A small contrastive audio-text model, trained from scratch.
Model: text encoder layers 7, text encoder activation swiglu.
Data: trained on synthesized solo parts of chorales (CocoChorales), 98.3 epochs.
Rows from block 3 of the text encoder, named by matrix and row number. Rows with one number belong to one attention dimension. Each number is 500 + 50 x the weight over its row's rms, rounded and kept within 0 to 999. All counts start at 0. Numbers have three digits each. After the name is the row's rms in percent of the matrix's.
# v: attention query, key and value (stacked) (text_encoder.blocks.3.attn.qkv.weight, 720x256, the v third), inputs 128-191
# proj: attention output (text_encoder.blocks.3.attn.proj.weight, 256x240, transposed), outputs 128-191
v.137 100:502500447512496550522636474531491434482497341492478475558443457449411500523592500499578463525500604426515484556560547531439469508504537537506559438507433553463572506487470547547478498500493470
proj.137 102:501518538535464477502404582477574481542478647567465495514522494569537490518401546508465559391530480508462501466563460489539586454516559451461504561502555522534473508482504488480518467512500536
v.138 091:454548529513591529518538453580402399432530474562475599523556513563573478606550490511456547485531506415493513538512561482527429447533512489464570386440470586471479414554433464479551576454528528
proj.138 095:563542406552495449540445518465611551562483443450480425393443477425422514375451514462572490407514529568556484483473412586488493454503427499457524539536484496532515500459433537554461391486528456
v.139 097:481498333524569363444486436526568469493603538475513493441559528499435576467533522469519476457506496564573557514479487472551503497528534530518486508461485535474469533572539565553376451463449525
proj.139 093:473578627474421605563431513409456529495398427421538453471454508500539410571495496474447556534416427446405501535501533555391520473515499446457547532469514484519526503431413440493662518465561444
v.140 098:410415489473589464456501428456471460400495473437500528500521367500523549544526461490558567457540461530515490390552549515450459514507493511552533352587570539585464444482419547455505522546546433
proj.140 105:551593485537500500516479565529560538554472541513434480458483589559482455453465469547488450499425539464538495516424454417559476426523503487430465554472426440462545479483554482567437521440461585
v.141 086:547485454518572578427611493566539529579508528472508526423520618540528487468535482436524449508494461527522447502468550497661564613399511534441485531390450564460521550477490465482563482495531519
proj.141 089:429390498431424527572483519460427474374444465528479373490515475465490533542513451487440600524457512510478567466530507529422466491607452471592540408531529450516537463530502573527395564576465506
v.142 097:497525500491436544433592480589414525525493558572515463559541471466569476503511416526577449493534509590529501489487465436617535510562536460499510563503497482415481443525476527433477481530447481
proj.142 095:532492523540517460577442437438412473494499446435551538450463515530476502460531571435366602511472501456435405524472580612441457483385514473588527434507490498539502569470479466527498493480566458
v.143 101:466526453504455485492429449403453428467494543524580621492544613528419480527489555484441448474423585507489537543509513524412525467550527554483516500457459519527597432506521451521468537546530492
proj.143 104:503498586491554487432560479581540589525531467508490471511491445420555548552521523564544497571531412533485583460495474554430448494460505498511532482569516495473466611541516456534546601446437498
v.144 106:510517473434564483445522503615523480532479490557526559613504522389526424555519458465535486489476512500448359512615557459457502411544607547470420509572510482523464478469488486480476502513446422
proj.144 101:503526543587479507506463507514524544535567473447457440361504496488512511506438576500455582450438488550515508525420411541466556568437465459472584552526465493447530458484536481567492461502505590
v.145 101:492559445421495592515597510429551434468441452585598511503505508465518579526537477540445436531597621528494522580502463444477570487502498537490527461572456515556546481544494499493508512536439477
proj.145 102:621390552498455470526449502551529550486544569434442438433505517521459496548449571505470497480466421401558430499538590569529494514487453435587489564486536466454506536550522538534530508488583521
v.146 106:558528622429466482460506477491468446501516431521496463593527495581469501517439488384558478407535575440466476435498466576531457462514566618473522438567495491528447475510480437464569476463477563
proj.146 094:498452470461511586569496512511492403510519583521559507455439506456499538432551503609390514601496472535526617581487595484501617551454463383537458526536526496427559514508476561460460497564454498
v.147 105:463584483518501608486459577528491502509454572545422480506436496481592457524535391565494537491527434488595470547562502459609493448502512574610452601406547559433461489504531491515446481518466535
proj.147 098:459503444475494465470510480512643550491525432414510505578516438508409510469416511485517489526512548464502457420480513541492502473541516430448536429511467449487558473502459587513626587478588486
v.148 103:403517402518529437551443380467544492531444458484519541403557512520451502450492538468489557518491414475507489601459539566466477503473490469582571582514559476466445533528636568510519531428612573
proj.148 105:545426624520595570455484564540467440490525536526473394638418603508514436594432473526420446513532577539495470413520398420491542480508579491501477431430435496528526474501422399592502489457370419
v.149 101:587508520414482473535441388470428389471537486579612452510548519427492501510494439459484519544463537343463410484564453536483510520502527539560421467487496532510529504466556452464519570529557519
proj.149 095:492432532630530516446522566545537503527523516478507555522501490599489548537495479504507548549568442626463528567528532469477491476498447489420544543536488431539539502552475487530457430523434498
v.150 112:510458539549445581576431431436429323468569504498461492476510572441477510404498444533525578486549479497467469568501511481489494451497504457493472466421557483540498530478584527438424452405502516
proj.150 101:431555445543574454457563537606539549558425494422487461589531418556463512509459498442461453498468483438623497452469410519520567547534534549547505504557481522496506504543492512502509547569439538
v.151 096:541427535343460501525531410551442591405512464438493480541483688485411527542445392543449529585462396533474454433520512511517466548448442568482460497501429543581448464452463508594498444561494505
proj.151 097:548536533547556523512535644504593453498459480544420437499525350445528490466499558465513453448522550427524552542537560437553499458584507397482550498404523497469486594520513524391539494471470476
v.152 109:428491432433442516437560520485490532580472587511489548475549517492536513499561455575554483494425499530493433482540532572448488529527451455454473468580544449491604503557546502550506473631448448
proj.152 102:609558623504558536558448526487513493495516431529510438461482440386468462508555579411560525463534553514559561493437559447514535520431520531494563463454505541522353471514465454581509490432520565
v.153 099:405435446569507480445503551593469566415535501566550578507508516552557524524415604497533530500484525441466514506473579516495427454485467474460568486469555536539481478534399471546412538454568495
proj.153 103:640466579429554484554459548494545528532476519545591479516537471449524571533598518521502490502501536590562478455516445506424509576559528487501527564562466516470530569452526464539528488529449498
v.154 094:476433495442477465483474456466609500525488409402533482436562427514573397462510406610592486491578442479440519509450541465475497569503473518478561547515489542482452506521534459428476445482553451
proj.154 093:515560526531478437431483553550436478545558579539488608521412506505524633538531574487438467448454554540529531492545500538445463457441523514471366397486516521554523479567497557517486541528519571
v.155 106:517606462566562486500521511428514495499486542570611507446619476485413513434476465490476428494549504476581485483500544457522504440513506446515511546480495535520426440483535479540579473529496582
proj.155 101:569394556503486573568508490458428529523533390501470509553415387462506508555397570488505589549464471477404490526580506483554463474445608495546481489494518466521482508576521520422433533491467477
v.156 094:557535511530494420481574463498548500569502494505578523462472522569567409338568465534490477521500495540414514431440511585463633502491512510567566545474408494525497482461484605526473519486498523
proj.156 097:444432549501521555547503556443375439496485512473465485492585465559544504480418562425500529447498520527509545570598495416490434534527472459477433418627565543546458511507430385488501494481507537
v.157 110:594473465428518467458448477526509569512423495462536502508620448487462559501542525561540566513506496463469615544440421473528449465511481585441509441551591489489497454472481485366617457490574520
proj.157 108:521521542473431495511513466356452415452467483532467507479392370452507509469540464475547399481546534439482381443546639587453512488493521459458490526475520522524454575493472501539467534488430515
v.158 117:477507524510502507448466471435508427522464560397551494526524538515530547384433479461488487531515509503428488523458513528414566464455460572522484561474413484448596447490547401634537563494508519
proj.158 103:558534474527529460489490498526443594459479436563516497530472508512464484570527520558460562518566553502516541492505507509556478551547546441478556494534624555534504472513429571425529445470518434
v.159 092:470539482461471519408592507566469557517587465432536478521501456551544532563558379469506500447531488432459425396526603560499509526568523474475507545419549448595536377409461541531471516527466491
proj.159 098:552557584538525508496493505443522447543468440535483510426560554375452506390591656498561523456492521532561502583485442545449498487489535570520458515570443531467473639614507471565426520541522500
v.160 105:438507433505503501514433542559488542479492387601462494526525532427491398544477473526539431498483540464463493451524454588494443424463402453419363519432590510457559562475471427544537547485478454
proj.160 092:551529519475466441458513450510528497543447562380569518495470495527562546460496532570475550583478493601528469490476526434433583502534593537500594532546468524613468430573473555457519492489483521
v.161 100:545545494472489453523462599499561440491519469518483576542506477471484468363475519439492515411518414537512441504551508456572526493459551552423482459407538579446507454610506550492430568518488484
proj.161 098:432516509575499521447545459423501475491545517493492449463418503467464580531514555584515508614486550463526561499399537649465493547493475513499571517479557454450539520349395485548564512482591532
v.162 101:538411455501506518513532456404526491501464546477539464495518472507569490522505579520480455542464528526533563549513522589416589472495541517529593560452556428527528533462571383649464494441525489
proj.162 103:491569585517458459493460569561460508490571515528467514451472428530459477486463464447462512415504421529376421505563522457573467523413396477506368417462506550538448476533465585437476562540514516
v.163 110:446403479571520557470472477367446489532472514511513616486512497543478520531444494458476496482562497385536587500526552462563517592467580485490546530493501500489511475557496453469565569458517548
proj.163 108:518565441368551469493538457630455576507461508478499454541494611541535531462540456531525479557485462573473441470455434573467487516552470526607510455441465507508465510514577451511517485471443482
v.164 104:447617567530429499545558506514453494398510607483442537540494521538512508523508590411523439628505476595363579484506411501534530517446423480511503468498463487433471504600501494423466487455489448
proj.164 094:531370471483486463529556473528528471507490459582531417541513529527496537452448473560437536484542490318552446537517510507461466472500534524500577621499492526509593520379556510572524558513490573
v.165 093:433454464553485553453426464470496483496623578558457560466451571475389423481511475551540560519516578527478495613446618561499500504445425449351525569521502433500480530555499480569504535535583476
proj.165 099:491565499446520459481598566536521531542386437444466455511558536493567559568482499428453461506494413504532520487531409527518571515612483576560531513423533532482556510471516456482510516493446462
v.166 115:515473513522571470531416571510515433473485510491437488488564431507502470500469537538450425499453495415545604541465403469430523478533412554493555516565519443455550482525566524483425517476411564
proj.166 102:517529451499425501454539410534535587495563454491490558545518507550341536463507417546493578504537505512588442466555568518556468473486534501492508529408458572586473550493501481472577584456563455
v.167 102:446494428515538560343532534428507529462492447558535586546507419489542415499577554617473519521475510457587540426471625494526508511502484383506504554474537424527428498529538574545505475523531406
proj.167 101:561529578453457481645551492604479500534522543493424458559524598476482561496470451421535519457578557516452417539523477560475481516553486610498521490505559594514553574540530531502414523577522509
v.168 104:593548463463445473532540486589423547490570590474511484500493484561473450446466486513524573514500532460496438468442587538494500606519519427475433485439538515512455520465541505567531483545449481
proj.168 099:497448574560506540520533579421562391508560398598502558584469489459518568492565478566462453490502486521470597516539491481524446422532480578470515557500511511448498511575442480396502510540548507
v.169 108:467559450503492477503556444587555552444487406577513492514543480475497469538567327437571563417442505477433445508469588533626479487429457508559533549517567502612514483583470501547495420526497436
proj.169 102:533460571481469525442418526480403485604501634395469530517448507423555498532441549507452530573514484458455564471574491523417439557565571475433514466517422526467491544481505468547543542541396477
v.170 101:528506442540617546513469517466440461574563463477497582507463472489515530467439503528445454515512451564502482583406443505491428456538515497517549448478481480585543519519541648553532499477651457
proj.170 098:460498532499389471513487441457567482484406509550492359444546501475380424562474471437572465472543501526452450523528534530458531504493496462454469487477555468470449508555487400443486379478390517
v.171 096:596465488495549483509614559434423442522488529409523603521397509625508500585396552492478448535389497553503553494460455513392461577448525488460478547465522499463482389506570487564389443521504526
proj.171 089:442527552501482522409410389529606545488527507552446448518582470507516522436606476467496522407518449486516496579477536502585562433526404577527550434470493531556495593521419510446510566442509460
v.172 090:444521561574514453515431536417498385529516474498517456537424503570443424447501523543499540514507532542526527492599588493464505527422506436456519544602417554432409565587527410503441501523456424
proj.172 089:587468452340516542568630508566535581476553526531497561460527562488476559453487417514436463527493507445471482476517417418575474556567410556558524470470669494577656447371453575515602626507547538
v.173 114:511451502437471407540473448565542566472576458453556433474492555531442522508479460485527509528475419437437507539535412512577490506505505474446485565449409516494486426493532507473547444472444467
proj.173 111:515454541560466540441503564491378458516497497481439507568477511458537512457548469593473544603597569528511537460479593566420497410549505572434522484441584454480544564504503485517486561499526508
v.174 108:509606468546423488484619478453427538474459522508564525458508551494486585451433519506517536497566398570552578437532492492567520491484445551577458544487456420363526558487446446473479484502465462
proj.174 101:535369592515581500493448498468460462510495509506461501602461496602537517476510494536494419460486516403426536553465536430459420496544517492436541545471559566518412433496567550511530508416503512
v.175 096:504429615519527478546502489497419524456514498449569493559511589523413560410527512507464388478506548535533525414461500461442530486457565500454540495570514470530556447574543536583508465516506401
proj.175 097:548549474480484523482532524557558552476570538599438532465472417463500467556506497589516529523499427503476463620511506566571480540514444488565506502458533511490473553492492458424462541541587520
v.176 102:534517426459457470525508512465543578403600444486492451557529434528451437452430563428482536533520492502437527557388482428505465547525542453432433441481489510520535480580518471468523514405571459
proj.176 103:517442583554619524491438452550483474608465547574429521428469543473625554553494492485432494516484489574494496511619505480495479467468497499524510498530509484491462575423470535562521410531449583
v.177 104:574486564430539444430495546509531596480533442517483468510547481424526530523414556499531480421557447464543479475412501464395495450534493469563373500524551494457462443502524551484500526466491459
proj.177 100:481484459525447480454429420451473458481445545467556563441513431580551517418599515471529538503408573484453535511561533528570487539499547485485550555565559466558456570514477469448511412623552583
v.178 099:479419506495534559453524607480450426514402539539513484505527480532464427642539505440513502503550500447562534529515541554540542523505543585514542468503539509524538440434453431478489548498549620
proj.178 101:516595474442424479562416440444565556488477461513476512476459484502474598409454544574430490464459491492410477459458515476517479500434437414528486484461480490489512517541495535521564504458443417
v.179 097:440420535469519507465499558499581474512476434537516458527403449487462503540536527487576579487521480487600501473501328489520473519462557542542478570539469419480485459488461483451456501491490524
proj.179 091:523544445471570551516485480495378514497565556437483557442562522530599444521488515463491401455509491598464496535534596521475485544546426423526518447473539454474538508468522548515490499496542564
v.180 112:544565581468520482470566461499439530541455546562468566502528461542431530534486537540549479567610528508510462521566448509546507507531448559503524475426532388507561491423436486554489504483461625
proj.180 099:542427470503533572505469533535564483482534441502469465410443496431515510554584518467392468438489474474535512504442546453544492522404558437552502462542460591467504556592599596463524543536488368
v.181 108:512463455513608555458443567514480440501482494512482496525436512538479565506412472449473509535444482477484511405589442455576412433561428509472562532614526482467539486491486402432489510507487476
proj.181 101:477563524444486416536545522537557493505546494525560606510582503444505428454514460571538580512537572617513451536493563533508548542483510467451503547437557480558460526513499527525540513518512504
v.182 098:557483494552531393475492438502565478561515472472530479517530549492446600533543589572473438509521488457492477525481480511465453477404453471500454472607457455509512581544397581551443501489538514
proj.182 100:387542544503437536520465552483502488463438469547528502512508476534639400452458423445532579508518472571466624477476554455516429523579581525472517468470470484501434442458589446528595460513418510
v.183 104:488532454395519582412540508503552501491344555468525468394514392547581533493490538513517566499442474447497459597566491583585470512532505537450583515455528466538461449465520454439561503444486526
proj.183 099:561435518518447419555444465445500546527566474537469521619438506463395504521509431513510403497563520479454507436372540483417507431458419448543454566482562509447514547516477585526470498566534393
v.184 107:554583504458545494528573477384429597553490509473633547534536452511498499365472510559479489510526617492460501453476549522537658467593517480600542513516507484506497467469507453482512469490578475
proj.184 104:471380496623443537504416455530529509511543486557426441470513506461495554609530543390523549425531461598543405556544476488470448528468476500508471483575541453478480541565558547508531442573441482
v.185 104:476491482401530522490421586563503454477588600469548410545520472510484428500563474556456518468405462522468448350532507466437454501492488383492461541479491495488484513484492634484528502490501502
proj.185 106:566455518582467487494550467437508551568434438548399537483500456455497495416378426483581486519553564469505516561512604543573476437548460619538593427494563509545459521449521397492461507486509512
v.186 106:569573473492517525506517456483495575538495546498507419498397486437508485489508521539457508472490448452553569466392575476522484536458514456494595531433494520485437468483507498497487510413555440
proj.186 104:445437560533485532445498476422489389474539460530470565518581448591496578494491549423541450478560513555374384571588397540455498431505560552487403457461491524474516630536507483488502524559527531
v.187 099:580548387482477444568477521584534582533460507487480468580487545533536447552433433455467421592493524546483295570489586544516529540543504372528530537510498443523497460596515542578546437489543469
proj.187 093:474388495538543560427602405538515496518556480517450483409511513427473476490576472579481554469453520493447558401541412375467497394462530598519527531547439522490497537504509487468429527552333494
v.188 099:475488476414422474550527510378560418519448438461585597505510527628495441521494545514545500517464560561464458596529491473439550596506450419498629464477518463440512413506487407503536483498469497
proj.188 097:546441492551490513433446439636610564413485606575455435585465543457437591484493523554344501444527399471501492452442543560563519380462446591597459490510590522464492547579560603462513508459568484
v.189 117:480479490504510543562416442561550517489536472520502457533555567503541457521591409523423540502516499506437482494534529423370452523468476406504494475662446535514460583498463496497520443539410425
proj.189 104:539409508476495414436610504489502508521498531401428470516449512414429502479421568514508484548434495431505499447483477533610510444498526518483465548428559421469450434446588477474477471542561531
v.190 104:480466584520482565514621493436453490505506538499553551511398450486552512531528490436418536412583539468534487489541536565591463499500594519503593474480483467580586524532509547500449512520455493
proj.190 101:499495506432557544556486576535455509558537456503460479452555530439427505444540519469583463572514415491496560537427492517343505558483384463451451576514446553419491480543459446531521566558606457
v.191 099:471527501530499550527467526515440515494550473495411487475403494511502523596565429480478459474534495545456530567578541600496509499505470515373579494478547588539506498487414499587482582441552544
proj.191 098:566476464446429554492539509466529543437388545560617413495634527447532431396427598473537539541557560482466475464415505531519497478465479509540459564468407453437534511512535479425566356517446398
v.192 104:531530478532431472505509615520562406510434529496492455470544533542486436466538386525531550510546523473585534501552466498457460560532449498525536410467496508452577458513440493529462499411522518
proj.192 102:498481535522596521488497446541447529482504434441501575537484473413500507557483528516465492551419531597517464515443526545534536461443546524489501630499467533551473514464550527502537434614571423
v.193 085:530505529510471462511622383545521479558536492446471505522487585560453565478509489515533550488461524531466555560468493481448493522473487469506532590498538437446534454533558489527535498398563408
proj.193 090:422443486485544483536349519527475507514476458561530467513490569472553457509515514532493558493555571574578494466522486554580487481539499449533478381548486581589516537448451488503458555620446582
v.194 094:403510561537565478515529442562494535571465409491531527579399517536471498536491544506479508566516553460389593492474402492513461605409518459448518468548504503404540505483460474475414512476421489
proj.194 093:556507412447476532494441500507460442500538508495459537471501452451559540464442492631492438446475454494518400454514568499493485499580434509539515532492488475503460420473525548558603437507526532
v.195 091:528431463405500554574497497563499444630524518491449496539385618509474394554491532468495548563495518565498473551511493506501521530484552453502506439484418486422499403489423512504501494554589505
proj.195 097:479599530513547417454444418426445532373456523379501519456566489481551568531502468588450443439502476484505524400431543540566513516520432557485490553492548491622470535481581480449492523494398521
v.196 093:488457550529530473517454502509557433501454468536527482484498481480500503502485467552457496518508419486538528451553537494502642416496494452495482499552564492546496565495471477461436590563524483
proj.196 093:511549449421470467463473451510463557542506512477485461439473556498549502518510582429516505422533537437448464538448431543387387575539524572474495472464443542430492462492533463529547477488410488
v.197 089:554564471495496491472558484405525564454443524603450492494531524544532536440505509436461408502495486563425392480469604542569524436448514564558518482520594412491493481503490579455441440532495547
proj.197 090:434418534494457575534502542575501487476498436422552506586431524412429448535492370568470631471520559431515554524473457489458501558530468416441490546523440595530447462508493403551554534473570487
v.198 099:500466577593539507430527493493555480447460424550540388506505501526518526510503391528411563502554515537478447463550563418520488408507506466549530571416464510484510412435485508555437509457532424
proj.198 100:541542435451462506499509479523510523583489484475500513551493518450523528482470513422541470533458603406407484528469496596462522526418493496426453449525490565483503520509471539473542480537478551
v.199 099:481456435441414517503503476449554482492502452400443557487423595518547497582435538467484496419432528487486476519549521518552491559502374544393567489507514434508412572497440493550518490391475552
proj.199 101:468541486511562499563453553551471486472500534546491399512566441466398556475530495489516523615571457514456500446475471505447490486476588434569462483510474534466517403474564527450494484612490435
v.200 103:531504468522494450481433432512557500472566508578525475412495453449416498447576482464508527479475520453535528436491374507427485571440570528437510528532546454511493496544499600577558581529403546
proj.200 102:531519442573481517508633518547476520520500462440470556579443550529553465592489455409492484516504498529480488546469615497589493455560454473561462455371427558458532569473497371405527453490556392
v.201 100:429458572532455583508556476507520449502459527479563510605471524497559453393520574515486536501407467539558540585457514473559447524470453450516520558531541442477460446566446535568554460450563547
proj.201 104:526541502526538475523487563512514545430532456482378581471554486451461501577514545529487499450586561602519472525594444579472500448512605478468439442516529513582501565475510450459411525536507489
v.202 092:576500508467494447575610475577508410497461503507416477514360504605494486547514538474495421509461539512476506524507580477523551467436457448558402541541511492510537532451450578550441566480482553
proj.202 098:459530474485467535524368466456488679509503480484531537531547544457515586466435508511513571537557448497507500505577508537532467584497479590474605505481391510564395436547584475451594425475533509
v.203 092:505438493432492487542503513439454474427463560532470459484480476469520418465547541463492441462482464473492458479575477486529481480435564427514549435573524512485477596498493479521519562465529483
proj.203 099:509582531494506483386414517516572509503526459434514491466526546476489580467484420539537547547505476477477513480454447489449471573480438561504454450382499428528499447496554478462563443468443453
v.204 101:494482460515469525539517421545529582436419542465503439479444507418465517458642434434549569496530555506498442445447502551506514485526538497491451443513536418557440411526566489440527471508510561
proj.204 092:498553599611448412416597585466427463501519481507515569548533433520556449575394518458397431490483477483570512573624455444499509537484512544514494563512544571425548541518429446543492525503569455
v.205 100:561465396491508542532550469404425460504528516546566533550497482500505504470557493465582513510546475509542532574404495487577477577537581498459423507469509468519404542507506455497566549455549465
proj.205 101:479542585604571423489435490601551563482531495456449479457540533491521461505545513504406423428490538537507415427565505523469477480522429477574558483561495474452574543480480499478483506538513510
v.206 093:542528520535535513601539476542451577490518564493442513437427453531554543481591537418583505465506442523514527595565551554511498580442509531449458504497510536449444583513502484424466454578442419
proj.206 093:444477488497462460441509506503532551479497449461502477564544537438433463458429513566466493532473547518531531460475436474540472511657485523577512520572513469536515412511448561521521582434578595
v.207 099:554470422466473556546492407375420384460480475510507514437535515479433439466541544500438492536448436380412484539502481458510537448460418553485517508539464490524485438503492511418571425471460479
proj.207 101:479497520494558478510454520540506513477553521435493475485392498545548586488490499518495516507527524531556473465458481449518471589577516542518485513499507448497438454504540494503484576466463463
v.208 102:453579553581493534439520416421426554472456397551497447558459499469497554592365479543558600566500443441495531453595470605559462464432528563586463567411421516487476505477461491581421474585478507
proj.208 108:515407504434592504521520581549582501535533521474535533471520549462523479479541461546441427419442444484517448581446534444465510474499454509459598508524458553512535527445563508460484479447483432
v.209 104:589433439510575460552494489478545548576487517522491457547533607547411513456479478414560512504551452522489584493577514457420479470532466518469530409531455546408417440515437526494526551426493475
proj.209 106:417629494516474480500399461603502418519523483492541500494420480416540497515478439519446505522422558534546500477489449593539484534446518449530474602442493476485608570512506444450481458539451497
v.210 102:477536378460493657575529469509487431597469495534553518546491458573538450459504494584480486527538563478499502535504596428394461443510463493410527491571458467484546523535464498500573523468418491
proj.210 103:525537615512448384456394497510469557415541471505505514481469614393501540555538458402518585478383476578545466485475454570552512577519508491542499508426484457520474508490569515507394478580555452
v.211 103:525518522537443524521488488544438541433484488583449537492474455510501558429511496402549547496469448407478428568490586451550536441500594553532519476511530540514494496453471476352461513452368609
proj.211 104:484483460440499417435535513473489564461535533445552455532472573509469447552445417540407480461517477537501493418569407501439497485494438502456511521463493390433472472544577552565491501540603378
v.212 097:536514424495484441522447516484576607526475446483479430484510508486355465563471481508462543525543534528451454465470495565493491564480503518557526477484516549479472482477483479463482587544467425
proj.212 098:487483512452593499547536441550456457507631589500532540510519573602609531509469478467553486531463476478613564585475442499539529439565422503465481556503464488469575474527529557531482448520545482
v.213 097:452514512507501518538478474574610558413506556460612483537515431468398488401425480467516538514519533512422517550471416538417498529496433507478510501477511539556521414516529519568548490439554538
proj.213 091:522456469465539431460495536417410402466520491561438536454515572534507470575508561497483521419502513547552482384466494448511442414536549532496507488522520446425469621553496489428419582523490492
v.214 094:468499502455570511533482450540473481474422493447509462549511422474585462521508607547533502566482401458555511562548441419501441497542435521502502435470588572536440433558473400481486436504617565
proj.214 101:516485560573460529466606528469549510523474465548510561420482538511476534458633444445425505449484598516491398517516539505522478502483607457460533490471430411494528500483560549495573524488426424
v.215 107:482546586553465481469539497482492567471446551510483505475457560503555491470493497506529478540462495566526588532487429470573547532458511537567456549508608513482456452495449645455432416563433503
proj.215 107:456513443452550566577515529526496508558566383516531503565505466484416508553416537567468477474513441500451416502565556548520461470529460507476587499500400528510555617479475456495476592504598521
v.216 101:518572586543536453489538567479467440482617532465516487479546486569580506556537494488578478559452478471461503496507440445638389514462477537534466592497502503506468496445475563401502491492452576
proj.216 104:449489463490516642469515413504512514539415465585488509468508505449471523443461539550405509511505517483460463585457556521445541508583556498493546445565471537480535458474519550500517529530504497
v.217 097:485477420627518504502463491519549459488352520493449599511481510494450402536560452486444484473455517498554451543490531555532565560598507525458555542483433478445515481566506560611496508489454423
proj.217 104:542488548384480492521480452565438493528580514506528423481478557499593533476516513497593502585475436498463603505493485483540428453442476511498509506566502537525507463398603382455525485547499525
v.218 087:528498444520538476518441522597482562546536470476528389439573455519462460451583567498442564476507463484527523523474518625560554495486455537476521435477501519549523587489473455500519547605498421
proj.218 093:430518557496476497525558477434546449504437446524475562514433531562563475493421394501597443581532508520436509464506481358471411490511551464484423550518475446417540453499475487475518415445516516
v.219 092:569527439455497520571475555435470450432480418528545576506520496419531457431569503547528464529519460533546503437520580449577496498508528430405516496498558532539462449532519588534528445609495414
proj.219 093:435630580462497465565550473528558490513556646539431408542451519453467523523397529483487544462497536539474535554520415561465461484490440593510438448559469420458515531533536468491526557472438521
v.220 088:428465534465521421496536544489469506485591440502514463446455501461500531497431453504575592592475501510541535510470479524520567470474414511523559453456615512575526488468417431435530368540471591
proj.220 095:543488537514520548527509431519474525587409505466535535583529468479462423549576472547465437425557485510484464526588529496444444510526615476446533534527390478453532599548500571505470615505563346
v.221 098:533443478524527417468521548401532436475504612549484568520547494512441502496415476463542523555568581467442430446581477456515491397519420521471505482507543500599477472503515592453555478491537524
proj.221 099:443577561450493563494375445564488469485460492452480459501411486470570548462479537515466506483462466520547559528398499512480502565474437441453455526549539528372504474506503433491447556500411458
v.222 105:572499556646557475459522577437529597473483595489526463562453461423386502508453437479526598570474510533564567458573430559530530521498489530546498461543501518445486486391566422516434512430586504
proj.222 114:463528415472406477562437431541508454531587398587504531442527487586548492500482541532463413486475515453469392524495536508442488540524480485513442607561483553540604578555439530439568468525494468
v.223 097:437560528528470491517557505542435451456635452546533508528415450516489629583571549359462401466449448527543439557445487466505530511515489551485427519511595481566535458450475427470539499542486550
proj.223 095:586470507491409489538478445466555574495341491480459528460495535468506391417474441542441509525485515512402513487520527521528491513548524443447539462457386510456431565540475550485497497444453516
v.224 088:428506525509527453552418527423552493543535495478525568562501472505483489569561469457507427498448467473512520543494465535394488510422385546452466570550462501497594547554561488507460561475529498
proj.224 095:495453505477470606461442479501480433464487497577452501445485486513517512501478617471459599456547505495429483522505496467541403547573571457512485426555470541382427422450430529494476533510405536
v.225 096:531537547579496501515621531457477512622524527587520487460487416486460579554577509481452533620493539454486456514510577484458529484476527500480492585542427502565537439495423601418494451523474521
proj.225 091:429454471440546482422415526501503498434403476479507556487507551505567503437399489517482423370499548510407522441535436485528470503561492498624541465400503503422485554464467479591502535505506510
v.226 106:525552482557498541482511509415473491514444437588507583579590536477571568499552452598447492427529501484569426529462511507493499518533538492471555481413515449489479466481494479573426509572528496
proj.226 101:531464567446431495541502557563468495464522501412476449479406513510498561497394508393526415546477524498456547495447509479536482461427430511466465508551450565531544541530491503438543477396482478
v.227 093:468507488532460491520439487400487494488377516493522447481494520551554468467572494536530540573573447519430564558513443523525524519437536477557487529514450533479546439466427587456437540583477509
proj.227 102:535412498489539558419588516581515613499505464489514455552527466472465577498467475492516430510452533454525487435495531516460474492565497488520539482483550497517490509521597456512532543453545490
v.228 092:472530461477586393523541439413497528498504496456514449560519520475424463493542561504462478439499548600475445540530499437482485567477464537527470498405483426542430425469486530499595600544526541
proj.228 086:510526481556430598512431501550507532492477493459388604380479456554527561464490524493540543581576489448513545416496549576494548488528485460493481453620467548495483516499469486548449483432441449
v.229 084:487465497440396524559506511429494447522561562527410586492454490594461512560536470513455513465411500520469541544470460374528494528433498454470456492560508397429413560534497480407374532566498487
proj.229 083:479518574575552530477371490529450508489471451523545495499488522441556481448566602504555493450566488551540435463479534612470482536546503499457532481506548507548554511514453493539563525430557530
v.230 098:422494601494406450526405516489507340605630454568516428541550412510545484503504529599527536556483560462514450539572389501366483526520542520529515533523449546529549492514583498564426498470594472
proj.230 106:623536447538529577430603484509444605520499546459491624493468554570511456547523554428506551485444426476460480537372505503593484523502485484549480564499477496433527592451503436465516520533377512
v.231 094:383417482476598523431590495550580482565522520526489449483435552603596434441554535423470437462387533376541515452548551455483520512441453468503484484476587465511461505501495458497588392496448525
proj.231 097:513568575553481502521396480445407531487529428508520522505503482417510637627437484558479524492508442523460493556483464548529456573487504561519543470476453483448569534467583546491376629536473472
v.232 104:470464596453556558437442495510503466475457453532500523510443567521556476443443549521449462454484460430516517453457594439476476491575379449375500517559459346524484436393463478482426548560498570
proj.232 104:437538454509426528533524528442530486526515559501492434482529524457445534512504475486481430491483553484455474543561432521445524450416551578580502469443524580508481516579467482477565481435455442
v.233 103:463634487469373450521525556487475469494571476513594482544482512464517483525486493495457483516524474512550448464516518398541520497502463449490506454479540486456587525535548427436454475463482497
proj.233 104:499368496547535538486546427447530547559351476519400498499475457457499548525447490487526433461469561504499542513471488576524522523515548572472485473472483554505472499508500550575562527526515442